python train.py --model="image classifier" --qk_norm=false --drop_path=0.15 --patch_size=[8, 8] --pooling="class_token" --head_dropout=0.2 --residual_init="none" --beta1=0.9 --epochs=28.2
Rows from block 8 of a small image classifier, named by matrix and row number. Rows with one number belong to one neuron. Each number is 128 + 24 x the weight over its row's rms, rounded and kept within 0 to 255. All counts start at 0. Numbers have three digits each. After the name is the row's rms in percent of the matrix's.
After each neuron's rows are labels from the 100 images, of 14976, where the neuron reaches its highest value: "responds to" is what is common among them; "colour at peak" is the nearest of a few named colours to the mean colour under the peak. Only what is clearly more common there than usual is listed. The data: capsule endoscopy frames (Kvasir-Capsule).
# fc1: MLP up (model.blocks.8.mlp.fc1.weight, 576x192), inputs 0-191
# fc2: MLP down (model.blocks.8.mlp.fc2.weight, 192x576, transposed), outputs 0-191

fc1.185 093:103097149125122162153124142087091098159124148095139141112119149137157139152169120130167167133153149154082105140106159139127126143154124133125136141098125092084149089135095150144153135111127160134091119108129169130153079127108100107105107121101128145116133122157156149129131124126106118151134141117192150141114148109126135112108144133136155154123105097136142099126151096116151128078145107069180133170107140105121139120094066084116134141090144153190105119143111128180110177131100129136085129121152124141135149143142084122145142139137088117174139130150160159155101112105128116131
fc2.185 097:119173115132116113141091151163103143134120161106101119132108121104119084134159155135092130121136106086160107099134116132140145140128141127153096123153133137127195166121138152108086172145100141110132141105165135146140143147135114144127174094180117168109113157181109124100093138129135168069123102138137134019091089117133110098134141113121134144082137113118153126158151112139119133126142113122108149166112132121141145111146136120127102154103147105109126150158115113177159119114130118175112143149134129137101133119124114085111168133161138165121162138109153105155134136157141112141
responds to: finding: angiectasia
colour at peak: orange

fc1.352 115:087157082160132100125161147146144119128142118180124154155114127150100139111096099128083105118095171169117113138106099086112163145126150099139113132140111111125099155156072109126122107130089148094145123143121128139107167125155127152129094140099159119123110119157151120104116078120085108147128148134143132179145133128167158153104123135124128141146137113113081140101167153123114159109133172168084164148139085160147156133079137120123129120163108132136154132127117148099135115080093159195132101093116150156134153118148127135147120104107141081109155112131138124118131107160158123116
fc2.352 133:108154094107117137126147151125120127103131096149144166154141119131117116161099121125119130101127153082073075131141125143155151164158133106125141156149095135114145120093115116121093134094126113141154085145111153123122176135139110181148073138111125088134124110127118102100123120102096107137140108110135115239158068128171122152128161163132124137150101136069116112129118123113129118143164128132086154149111115148122161161114128112100123111141114119149120079107124125129145123121122123142094147099108146158130177133099130133100125104135130148093149118130089115115105076170129127117
responds to: finding: ulcer; finding: angiectasia
colour at peak: pink

fc1.112 104:133140188159105082164142136125138093091139141118125142120115122133135117154098108125171131077105129156127129100088144128084141148138110126122104101122116156090139137130110103134138129109091147086132117128152095114127126163147081160128126142115128181126162132098148139131136117129136134105186104149153145164184148088155116113159109158127144121092111127081075113099151155114057098143123133103090109177156130161127114126152170118163136144133137141115159126156080139163109125153174096129113092141135114094115115101125121144101122118112117116101112112113147106125149122085126124141
fc2.112 102:124125142132159084133095130112123186107152102114163111155131106118113131138141131098108136117128126092114153130121153142124127107107163105156156126109118175098148113128132147134116111173131105080107124135149118113129151075152128129165119163117142112138131099079121088133151092147093235143117106143129147196133122133162104169142148114107117123106098102133115096136142141108103084140146146123098141127146123120130127128089120110130181117151129124149120137137108113134139130146113053138125172151145101135107140153117121148130114126168135164142112113148153114100070127154098147157
responds to: finding: reduced mucosal view
colour at peak: black

fc1.550 109:128150124130122099132081079163156163145109105112138161116141113169103123151105195131142142149157111134139071162163093156095113125080124115154157115115122122102135119127155104114105149150114093135138140083137125156147156123136165113147119133139164134115116160098123136133099127112137102125120131109138154150143133130152157120142102131183088122101106114139143200135116117109119129143158115146164079105114199104114143092122127109130083129103132128146113148144115105124089179137095132102132133131120106108118119119118108116122180077124118134159088138146153115092153152135129107084
fc2.550 095:093074093144131127138113109123162173153137140134126125109168106158107121121102142152146144115139120153090126132109160154096170141142154120109114125118102156124118145118103113167142089121114088147139127110140074162101168130118117174096143153153071137143147144130147126093081129114134143139177183138092119239122108117113130123142117134144125101145115142173123125099120139076141134123110145132133115141165111104094144107106119120121128133104170140118102146099129122115102150169146118125166126153087104125121130129146117118136084109122135163160139139149128101110139103159116099104
responds to: finding: pylorus
colour at peak: grey

fc1.230 113:099148137152155122066125131176137131128152112130121132141135104159097166144118126156128108112147155131128101161138111089113129136105131131126131098141135108070135089118134092137107110111125106089139158145109119128134126113148138120135095107111159127111138134128122132095130112137153148133156164147111124147097143160127098099099146133106107120146118168123150086103093128152131161106142162141123137109130067120174085144173163123105120103134119195125142094140143113117139103155102128125074137109185080074131111165127102183124109072160135094125136112083117119113150099113095147111
fc2.230 105:120112173140119148144135195146114117102148151154113120116161119143098136162105151063098124125148140090122113121138141117097112177096108121135131138100144113110132111117115109095111126114138199126138157124140148162144157141133144115125113100155132121126118135152109118094117138112127196161093118132093147097113167132141146105107108082134129110140127099109151122105117121137115120115136112168107124108133108190164142141133109092132130103092138112066105096136096127120127097133145125139086136117147113111088160140161139151128101063145120167102100158137106091088141098160112140170
responds to: finding: ulcer
colour at peak: grey

fc1.405 098:140083128140143133174147128072110105154125101061136107131137116135127152086159107161154122123125139142148112159158115135115142119150105129061107158133143076122110161145127145094122110141121144165144143098151151109153119115120134122087127150084124163135108118097153126139109143126137101174155142163129110162139139131137121120119129161130115127125088120104124121103089117087131134127130079104139133119139137079113146094092080116132099127117148123088095129118143130118095151109153124135124160189173169145150112109175107111106150136173069137113133148131187149130141114100148139119
fc2.405 091:104125088143123099124123153150124129133156146144135102094102152117123104120164138150140123154090094154163116140090141116131119147125119107121078153124137110133115130161127155140105146129126162125111127152175107133108135097152158158102182102101097150116116127192124127111113135144124156097115149162131141047101122129133097145124110120094111128120098129136123148122130147089133067153168132103094162100118155118155082176155100125142096105139169156135115153139123091107123099097127115158104168142134153144127162161088135082161152149132116137111158143133188157132105123143154124118
responds to: finding: pylorus
colour at peak: grey

fc1.34 087:107118161090137123120131126096074101148160148096160117142154137154161140133159138168132136154135138147113132151119151112126090136145107143072101150142107084134145103099093118118148111092101104097114156111171157156151136113114094134100116158111164167145092116146144108117109157098108123138155116120153129157116160142136131127128165148178142145149104081101152119140134090123112130118122114114151137137122144086132182110142136107123155099127152150127069140135103138147113155125083125131150086113156145162157100115114061135144147168186074111112151136125129144122119113125163114154
fc2.34 091:132141140129117110144130125134096129142139166118091143143156164113121102108132138127114167172117105110129116112131114075143117149128138127144096108113112124125117121156131160132049135140098144114096134129160152145151143110139129185100145089145139157129097140219111133105094128171114156098103143151117131065124114106132127125170121122117084136135137091121136109165130092121112109134140082134112137155132146107130120155113096120122106138108138149126143122146087080143135134119136125165135126160161121118130169160091101142153185139138128172126146182125206138155143111148128125132
responds to: finding: angiectasia
colour at peak: orange

fc1.458 097:158107130124106078151119159169157121103142080168155143133158106105128127143140152080100114113141086122135123071124105117141119118118137142124131100151143135082152129121111126115138111102118114100126117120118072121122110123117137128089133148142161130132114158103155128113173127101156172088115150163129098165135117091141153127143128164064131115155158078106137133113127152147112147132110131120096120176113153111110166160116125138144124106149114112105151135131092130118114124114115153099062121127148099111113110090123120125110203125156126144100138129186137109166146130095080100151
fc2.458 092:113110107100147111147098166122105133105140163144076120131133133120107132114143134091132110160122116109126146143118117139095131093107149134129144126137088158093102190158128122143124118128125110133173139155137063125131085130137118164143107132109128102124147123143071121103126139145110255169113133094139107129127109109169106130121109128157102130129117117121132114094105140109148123150138186136126109087101110109131138156087107083110130172139084141138111160132140128120128136165136088095130161113105139146138144149146123157161110165135095145153115115116139135095129118155148120123
responds to: finding: reduced mucosal view
colour at peak: black

fc1.358 096:119146114148092113173188113138156142127101134098146171140123163183091145135129136121153104142123110119109140136189114198129166155133111106129148176089116119120128174123135165133141106156124120131147103103120119148091149102127102168159137140137129118130094113105107124077056148155129105107153132125165125176174132146091138102107126121159126116103090160141143139114139135101138133134149125107150129170138132090117139147115132120133113120165144107086111122082112138109109132131161152142128173134137154110128099094132074145113105102175120128113128101129105103104149144122135114110
fc2.358 119:085123137155111138126137125116146111123112136110127116103101131131112163124177161136084122107129134139108144100164133125123155143137106108113118122115190115111125145094144119147103101157128130141130134091156153150112137092125109157155120102132130168121157104051124176087138086114115183117137142102106133090135150128124114109139096107167110142122107142139125150104133098124125081157124159098166167144164133122121137133108138097128127115131107112050110117096147118132135102104162117121173201169131158131118130124144112136107073165132140094137093128115165148090129150147112151115
responds to: finding: blood fresh
colour at peak: orange

fc1.171 090:084124132091124121122154135115067100149123109080159130118148125167134112159134149120160118135081106144092147172089154155134112126129160139109117156137106089114137088133106114163132147114146107122116150130156178122128149151139079101123145138089121157149069126155129111127116148142106093132147137144148117151121146126136120111096150121156158114130136095094157148152090104146093169093114139116171134143143175114088193106137132091133170129094141114122104133153124125146099160115089098140155104133167112173153140136109101131136102109136101108139153158125138138147096091109129098147
fc2.171 098:121135137116095123124113127145128129119168137123092151128145156089171104075146119130139133178093120117127121091116126117124104171142135120129096087132109145125151119167111149149065108119078142168087130118189135160127151115128129130097129122143129149134105138162124144108081119103111171094080091142119138139122094124124097117145150111122086141135151091141138116152117114104101083130142142117150167158119136127115124142146101100132137151104130124135154111150115110158151134140120151147152108168154108112116164154111103068137183149162129140116122153111183137189120153169129171122
responds to: finding: angiectasia; finding: ileocecal valve
colour at peak: orange; grey

fc1.575 102:155138111111084155171125103145152133130103145126132161146126167143103134162154157159144138160165155153137129116162125145121131151102112112122138134119142149105162130070144144165103141139085082119148132120131078160128087126127133138135102153158117138127103133090088117094134125107111135109149141125139165160111122134077151141092102128131110094132128146104117173153126111095115164131127106123105087155091206118103155110102120101142110123110135094153131113150108129135057134119148108153105134109112124139157099143174121123129123131097106172153095172159139083094125154107117137110
fc2.575 095:078118131112138111140146153130168124140111144100135094155132121115108143175140137130141111143136118146141148139117131122152178129102118119139099119180124105118097149124137131163097126140139114173131109099147114093136156107115111148138127146137144124143156092062136141092134140108163158098134161142123113173128120146126094130160039115139122109156142151188165145100137143099121094159104128148167145127148065125158144113070125126125116094151123150080122138120160143110090101106179116128136176145118135155097178103142125127103111139129134160150155134138092120145121132144143121107
responds to: finding: pylorus
colour at peak: pink; grey

fc1.51 093:141085135129135040183097121167144103078129122164128160127154093114122105136143150102116147078124099146142158093116110103113131141106152136112149113141088121088164128127117123160141080127136133101160122105132095157136128131144158116095116127123144127127158151101108125101161148100131169115133096103145090164149139097098147134140158181095132100104105093108099139108112126113085172133126130094129115173115172136093155142103132092151116135147134137107145136140147107108112133117137159140078142150154096106135119133116109159088171110130135128129114132164120157137138135106085123125
fc2.51 097:111104114125137108154102132106064127099161166116096106103155115130140124110126090115098096162077117121116122131129106126118106090121143116108158122116121196105101185140123125118112114144089115120137118140148078124146102118136137152127110121157121101131124118155088102130148131166138239114096144149124098074125104100127123130113114135158107129134137111129115085101124139112139111137133176174135197107122098114128146133102103106134136143128082106138129121115109093122132138154141105108167171108106150146140157159127122161149132109095139153117086143122143114142119127141139144105
responds to: finding: reduced mucosal view
colour at peak: black

fc1.28 102:106125084085164122138115143141128139160126121145126114149138142127140126109146161097097125104148179108101115097128156134123109115134095135146149095137111190163108149197109133112167155103131141157125106129122140136157118116096111090130125123109103092125092104138155062134096118153118136152080086100133132144129116109078084123110129123114102094133144122119092138147103107102146141147146112160102146107127148141095126084134124166092109112138108105203153150148116119111116173134103114133120122117093120136149079125124162147141140129178140127149153159168139118154170144124156154122
fc2.28 099:120141165170133097099139149119140133112140136116137137117098129145122107135107101142161125133130132128174103118118106107177144108160126114120118143148105131110162099139135170115128150115158134117163106159175097150136132100157104111144113153112105155144142154165153153136135097119115160154139170147087117100084119110099121110151113110158136175133115120126089167148181167152091132172125157124157177124117129157094077102119109126100151133086162128133105149113121162177056130087116137119158141132137135165147095130098170137176135146112102141119119099140090109150120146121123136135
responds to: finding: ileocecal valve; finding: reduced mucosal view
colour at peak: orange

fc1.355 103:117165114156125118086105114167149149109137126135129122141138119145128172175130105179123099114121132116110098148157160091096141125089113122143131121166135121071137077131167123099084156094079119097135154170116098149104136143111156125164118093115154146130149142136129165124154127126104137125166109154122134153093131156120118106091117124098095143131145165149123106094112163143154155081144147133116102088135071090130108136166150123081112127113117156125159113135108081113136094149125126094115117114127078089167135146139117167156103073121132101126130114120131129126139138091124112129
fc2.355 089:144117187134137173133094207126113153125162102159122142118138114135094121132120141092129128121106146102126114095136134139134126161097092124122137112083111106117110081132112095104146124078154187122147154131146126128120170146157156111122107125118113125110124146137134131098144132103180193123061110124124140131125123134123151106105136119112111119101149105147165082114170154141141118142132117163099119100138140135150145132119143094114082115091164112085146092159088166158129096163123102156103119117131116136091148147118128141115119073147126150113102115108120114121152108159144139169
responds to: finding: ulcer
colour at peak: grey

fc1.26 096:131125138103114174109129135125150128099128140178137101132155109146127150170147156126134145145157148128141112141126142126131120166161091123098090090081101141137119106154107127093121151153153138129150134117128134114105116136110164060176132126101148127148151166144167151145114096127116136132096106100174121173113148110152129094149159116135143106127160154121136123075159141122125116113131118128116114127098142157091091084115122167098150073097125122163139090168139101131169145107148169140104104147157129150114121095126098108160070136137111166123110146175115128116132112170162161146
fc2.26 111:134133148153125124078194122149086147130135134127145118108104106061094091091150175121136140177137127134143151118103149114144180137150141098133132146135164123130115114139147107149144113101125124126121133120143145118131118147127129116123091138124109116097124143102153130175120077170111218146116124081145142032114156124146147144102115102125133134101120119136152112131142161112131073123104153146102147109117127120175108157077104115162137110097104129142135116113131132113129107132089148111109155106142129161109097166146157106099145096145126153133108116146107117107110132133128110122
responds to: finding: ileocecal valve
colour at peak: black

fc1.207 106:102125183072082106132110152171132093142134146139103125176115114147125154121143160129114076145129150144155142090112146133102131115139154159139154120163147068095150124145073118149130108119153152106096153183118116118140108131116110142082136124155143149133126122165117094144152129123125121121154105123104127178142135130105116109075156114093160117156119095145129087120152142177133155130127136083087098169100153121089167143106120120122107145117108094073123132163161113143124119092117137157090119136152149100141115104107118137140094157124143109124148130165136125127129081141136137144
fc2.207 106:118126136123104151117134143150148130116069113132113124133138127095117150137130142134104127126154124115149129121135156114107129052179148122142145104109130113114096125097158126111133102122140138120144143132113074131137117138119140132152096160126135160123110153124154054171148126120117101116103139141120134255110134123154119121115129155141119118152082120114106157127099145132147129135146112152134111088118100118102163102112139119118112149163114178172117110168149121116134134164136120077108104135108123108128122164145126091170111138139110130135136116146108131098129136113118119125
responds to: finding: pylorus
colour at peak: black

fc1.527 097:141156149116133140092103116131156124124128133147135087159112103130112146152112131119114160121121178149096138135110143090143139103142094101151144129096098122095128135130153132121141112181119121136129139135157115161143155109077161092126132169136126148126142122136129131142080125123129117127081050114153124157114173097164108074166164086102100073123147112110127117107152111149131099127121170110076126165110110115082081088152118137110123108114122141171103128167114126142184167135108136147101130149117123107097094137106107120135106146163117165134126148136089124132144131155148153134
fc2.527 093:149124152160123127095173167144103151146141112114154155125100094101096146122141125160126150150147135149148122115127142099138173127147139108100130134150112106109172111118128141128137157116169096106118114144115123121160126143143113132097106141084128158110119162165136144128136089130108216158139133113161109016145127097132127125141089114128146144064130133135140128146149130140111087119119125121107167122137138144177123154107112140155110121107162092130147130130118117142133179113103150116140148133119154174130118129166161144182150075173123149112143114124128107132093123134116116120
responds to: finding: ileocecal valve
colour at peak: black

fc1.249 105:131144103115147131097105125153119107117144119119126106113120118180133140148112172163132148143114083102153102136166137113087137091078138153135146104139143147062143085122146111141124118146154156114130149140133102178178118100179131124147120142147143163113139198118096112118142129125118121110131147119141135152134133138146152116108144122135121138177128169185151098091102153159106137123096144137137104139165121097173109124153115127083113139074081166149148129140142115119125144134143129104106138143154081082127122165142110155121121108148142087121122113140094137096178152092139100130
fc2.249 095:100094194144128143090105148104110156082149137146119126161140110126090093127075170100127150131133134091112148121107162144133141094091124142131087114099097136088125104138099078141144113165144110126091088130130141154146122147104115137150108127153111125137160144122121158089134107138132142146157136116141112186122138143114152137135134157159114130144099145128144149135151138118111121131133134155109104072121084125151134133101118123114131123073137157082161097076101122106123100166130113147108105148131101153125138136142128139085094091108136167127078137138134151107170134161140135197
responds to: finding: ulcer
colour at peak: grey

fc1.288 100:136144137111141095116089138119116126127156096093148120159152131123138176116139129172111121149120118131109128149077150133123082144116107112104108137162090091163119111126121122083155125101113111120143176139137099152149152117150113177118130143125149131139127105099132136100125148074133107147143123167186160148124118144131095142149179132164130095159109115092169110129154093158136122103098130125166135167142173081092164137121115107138118100122155126150103129135088129156109158146093117117140083119124151151165094114144088106090153158152064134115130172108104134101116121125126119142
fc2.288 093:128128173125141137115134153136128097158129161155115118138171151151090084099114115124119163145162138138091088114135117106086134119142163143131081138102112128139127119152119115118120120115103097137084135160152131154125152129133130160115142091151108141128105126159121089076070144146126117161102155100149155142128115082149116133137114123075109170169112095155139121140128074134121098114155080143102151118148125131135113130126104110122123134093167148159111149168108084096137157109108136172144103141099111124134110155120130160149154112119151139117161124166194146124132105194132153154
responds to: finding: angiectasia
colour at peak: orange

fc1.239 086:121104138198102105164096169155102116141138098151157211075124117125177110124133092123153078100110142160116116124131152126155153095165119139133105130133146186123148121111144129120149139117167117151102111171099145095152139105146084076122128106203147116157147127093141150120093124101114130141118101117135137163124131125100121134116126134135128087084109143123145082141148127133100118137105102120126118150117110132109083144130086148110117150126086123115114135119113176107108078120105114097123103112121114149155136132139160120136125160129128133108163133127157145142113131128146147089
fc2.239 096:112124156135144119099128109118137143114153125143126133108158137127105138139110134131100123149138121121111116136114171165141149102166131123097137132122126146115155129109142112125138136132119105144131104112135107123146151150122120110147115150114099132139100156093140123128126119134111106113136146121107140255139107134119140144134100144128140146142104120118148147099121145114123131107144117148143134146125138128085126124125153109122124121147120108159135094141128104115127119150135113116116104156107152157114131118134101141147121113129103146142143115134120133139146140112123104116
responds to: finding: reduced mucosal view; finding: foreign body
colour at peak: orange

fc1.62 119:114077096162095103162124163099105102133164135151078155107101133139121081149141113127176069117147106132126111145080160101097096111142132146128162129159114139094172168081124141127126141111106096117117107130115099100119151113142106154134132122123177108128099148104111172138148136146092140097128136132146151152157141155150132144094147086141150140114135127136106114135146161125115143130143151097149116146102140174114128140123138128131137155119148133125118091114101193090127078135066144149104117078125131114116146140154179119112123150104158136131119155129131085120135130124131087085
fc2.62 117:138148139119116120152110128157146123112099125092120103116134109127150125115160124136141116127130112141122120135115158130129137125154125150108154110132134160105124166113164114175114106142182136099132112127141113128142144094126113116100102140084134123132094144120120132124105105131090160113137109102124154255159116117122117155132127140134119126117145133113125113118166116103112117119132169157110100140105151091092113125087153140133107133105132096166128122114085121137162148155135148109098111138120089144096135099099098134145179121113121129142132150100114112156124155082129113126
responds to: finding: reduced mucosal view
colour at peak: grey

fc1.240 109:102110119136172135158130130136103101123090161120131116116129112115136103081127158143109118166132132093121089131117132107129099129117160138151129096116163143131135192103118088116124118122126149124129108148148147164106099147142131129118116129161186117119156114085094133134116121090104152115154142085085150182084150149181128136130118169126132161135107120129101125094155131115143075136123116134107107102141121095094123134122156174118079116185134083110116149091137159124136148098177133123113163140129132109108095090111105117145169166130120107089120128128095095109161142148085124100
fc2.240 108:083125131100135121124128135138094093117146125119132127121107149121177140113075144122130135144087125126158092179111151117151132142143124138116110169175122163160122124124140144074115138133108115136153130148162166119100134133117152117121145166127102152152153139088103144098107146089121081162137120145161153174140149083161132139141140136179119144122101109114132149138116110133138120149121090108113138096159136100133134193114119114127116113146172128125103150092158135144102112166114077123129116139129182120133119120100153089125152178163062115139147143078168175133121128139168127131
responds to: finding: blood fresh
colour at peak: black

fc1.545 096:132098152117117083170128169170142107079123122167145117150129124107127109139157148089074128102142067146119121066124103108108161141145136131133125075126120136095177119126109146129118110091092125114149104099153064117134091158144136115073104134131144119126137124123120137101165145122134182102105098127130102172152131107117132159147143142095127100155110087104107128100137137161087167153117160101129102143102147135096162137121105141149105133132114108098147134137119136123125116132127156109095107127127110122128133095127108158073155147132139120119148129172147126161150121127073105162
fc2.545 096:107119115135154104168097141100092121106161178108110126099152115135147104107107117102134119142067107119114136154124124145114105115097141142108166163141090151122102147155132134105094086146120110117157151133143068123149107122104129157145112139130145095135125127095073096113150134120118255115127120122142112072138120113190127137104121125140135141148116100115114098100123142093135114157135148142121139102145117097149145129108102068103159153123097128132112150148140117129118138152134112129140163122085106126165170134116082149151132126109133130134109119087118113134130135135140116149
responds to: finding: reduced mucosal view
colour at peak: black

fc1.292 099:130092129137135096143154091089120127125140154083100150133135101172111135125114113093125119138134070105124134119138111129127098139122121168118121145104143102150140128128126108132148111092148091126084102124106135095111116094100159129171133166108094126090097129085134122171134120148138122094122144156130158164127167167131157158104116071169112132148134049105110166108098139127130097087122158165138138165140143182119157123138128114134133171130136131104191124154095153088128154121171138121118123086127149119111124111125130117169129115120172133146169160135099133124153126113142137107
fc2.292 090:163092148129125127101085110147126130107124112155147142136132146142156121089158099102145105162132144104169158149139175127126121091148132134169118122122109124125130148119165094151088127117101096167097069099132122129159089150120166090122138127081140145180129157082165154073132128119107122120123134098120132230113169175110108117125131121181139137100098131145169149157125137087095108125146135125137163104111164098111144125131151131133170153129119140139137118123151098137148115126129103134131110149149134148107138130110117103148115125131107117125157151144180150122150144105116148113
responds to: finding: ileocecal valve
colour at peak: orange

fc1.221 117:133149078131094150145103088121151140139127153173119150150143145151120098116104130133124123111122157113108115136127129078115189128143131097114143116131124171157146174118138095161128109113101141083121154150111117147110167099162140160136107155108134116125080129118095171105142106130121090135113136127155142154126098157122184134105138159126128122167156131136099145110136187109114147111159157129110126138142132172143161150125117097091122143119123099150090089114093152123096113094101170179145074069132146159129147133138143138137098118090104132130117125127150136154110169156129104085
fc2.221 113:132158114137137142137164097128133145126119092118119150163108135095136123125121111150135092141121146095103114159107129144137130135137088117117113148121100171108137151111129131123114119116124117197129103140129147123128144123108111171161137161091107127138083124101097105092145124079090097144124114106146123231140076174165120135097168138116136106158138144101148115114143149144122134140108095124109130120084097126154134123127099088141100101122133091165080082125127166136130124101125150130107093075158166132159151147131147113115119137127123166141170134141089118174115117160151128107
responds to: finding: angiectasia
colour at peak: pink

fc1.390 093:130114099090135142123122150099101101168130145111146141147111092154186135118153116109163159137141110156116104119144124140114146131143151137094114179135154116117142112166118129133122135099124147150103146125115133115114132108155148082098078117137123150134107146105130092176132145168106094171163125084114134156126106119157114108105154126127133153124127105087176131172089135151160121085152094113193134118143138063150176155137103093115144117101112110109081126111121138109103148080103152133107112138116154160131154115120068112138112105148095113125163112149129123144126122138160123169
fc2.390 101:115114132133139105111131113102122097111160147125132150092128114154155101083149098136145135170093101153119132118090153098137116150131107142109117136107120123097113145162152158139098115155116159095109133107178144121134131127119107156117194123139112191142089094240085122123116111134122151082136119126142071129130108111121106110159106120107115143135134107125117115116120123089141059125136112116130148144094144115152113150146096149125101153146175180137136138126136092146150097128122100114141142145170119157121130128165115068146138145150102143126126131141158154139146131152127115138
responds to: finding: angiectasia
colour at peak: orange

fc1.457 099:112136129119130096097154094073135124126138118103107154128129072168113135098141139096097114170133135077111144137150103139157098135108136164131137145078134137134134127117135124109101101150135072115137071104127122106145123119107132119157136177123125096115103104092123094154124133124121125109099132149135109154130175134096150156123125091175125121119147090108116186139067151122102135072093144145141161145137104163117123125120114113146145143135081144107170134146078140100114115139162150109120113061166128122134127118095163106147154120156141115142138165149120111116137138123171103107
fc2.457 108:172103131104129133102144126116118117117100132137112132172144169081150105047180115065140090151147120125168173171139176129116114110123115125142154122118131107117149122090149120127103131136090113151105107108135140115142107146136173118098128164106194115133131113118154121130122160110107084118112129130103135165125144156102110115101094119149099112112114115139162180129112145084110112109115152124129137143163158112096146102113157157122136162146093132132130092102147137095135139071102099147144109151080122139122139114129125091155138114145104133112151145140157143106114139103075126108
responds to: finding: ileocecal valve
colour at peak: orange

fc1.33 090:095090141106119156112123148152121125133134136171149077105117121125136160151130148110117165137150133097129085152085150126150122146163089108158100142094106149124152072122103135096141195161149147135138095139092122140110098171087146093140159145110131122137149136181145130128098113136151118102132103101147132159101153111104153110139164126156115104140188133133184109138129111152140186128146131115119115158143087167111109074134101144093127126096134115116156127137117078147167131160157143160104121140138124138117106124140120109146084120123121150152142141134116102138110132156173153146
fc2.33 097:121161129133113105087168136135083152148100115130146130135092130029087081112142115135160122168127171139119132108101164117172148153147154126123140139172154133163116141145125089146138143129146145152129169099128147119094132140140132101124095134147108097104107170129122118156111093145129196151120118104158116049122119130166130125126161134119124126100128125138163080106134155132124103137125154126111152105113161123138114121074086135152124126113122109145134117109112128154128124109106139129140115138112136156127075162155181110107163113157111147125117116144094115127110107152112093132
responds to: finding: ileocecal valve
colour at peak: orange

fc1.466 107:118124133116140110132090132128122112091112109116082128106121110118149134088119136111147115102122071150106131177119116140165106130113094122126126109164146110103132123145108149125080112083139127110160138170139160120094113076114103146069098138098121138106131132082129101066132132086105165111132153116142108147174108135125159120136130146107136118108133127176064098129128102105140153134101160163179130152095129089129124120069133114164148121113115131156146095141123136138140099113118136140116135148115147174096154115115109117094140197135135134155139132117165104151136150134112090098
fc2.466 097:137134152137112109141131141106142106085153153146120131085123159070104100082135122109093122115094117166146185155108177093122130122097128116086117149118107165157112158143136117126171128122129150094143146157126085127135104133134147121093136121073124094096132140138104122136109141115142213111105117101142105067135143117132140141112085162127154156137142099150128122112144124120073110148147130133114150094117157102167120137106153126173122168124128105111119110114131147128109123152133170104159131128129150119137143143113102133077144100075086106142171160102098142124123129136131118111
responds to: finding: reduced mucosal view
colour at peak: orange

fc1.38 098:140099144148100100141131136166137093102146161098085138111102102132131109122112110097139136115100103131129132154130086163112102149133092087131130129099109140089107121162168153116117133109128127105120115117161127127112115059104114183093143121097130124165081115096141122137139163121122161103102124091144089166166114151148112114115115090152117149077097110103116124098116124105141136179134121115104155161120153100079162139131128136103111134109141121098144156145145108107093108096112132137121126164102134138184128092157091113124145093154179137124148142167165110130110166136126090130
fc2.38 091:128164132151138109152140137110135140100185158135116127134150152102109124130155114122142118160123124129158134127157109123110166135102144123111098120148132098094117162143131121132123143111123143106126114154151127139152167102149156118103104104145123119099140124146126162082116115142128174123092145158080125014128136125156143125124118103157099128188126137161130115158110148102156083145127157095151145075114096128148113134111133108130147118123124109144120128075133124133109156108203102146156181125139139133132132181130165143162135108121101097132101132133172110105167142147149160113
responds to: finding: blood fresh; finding: ulcer
colour at peak: black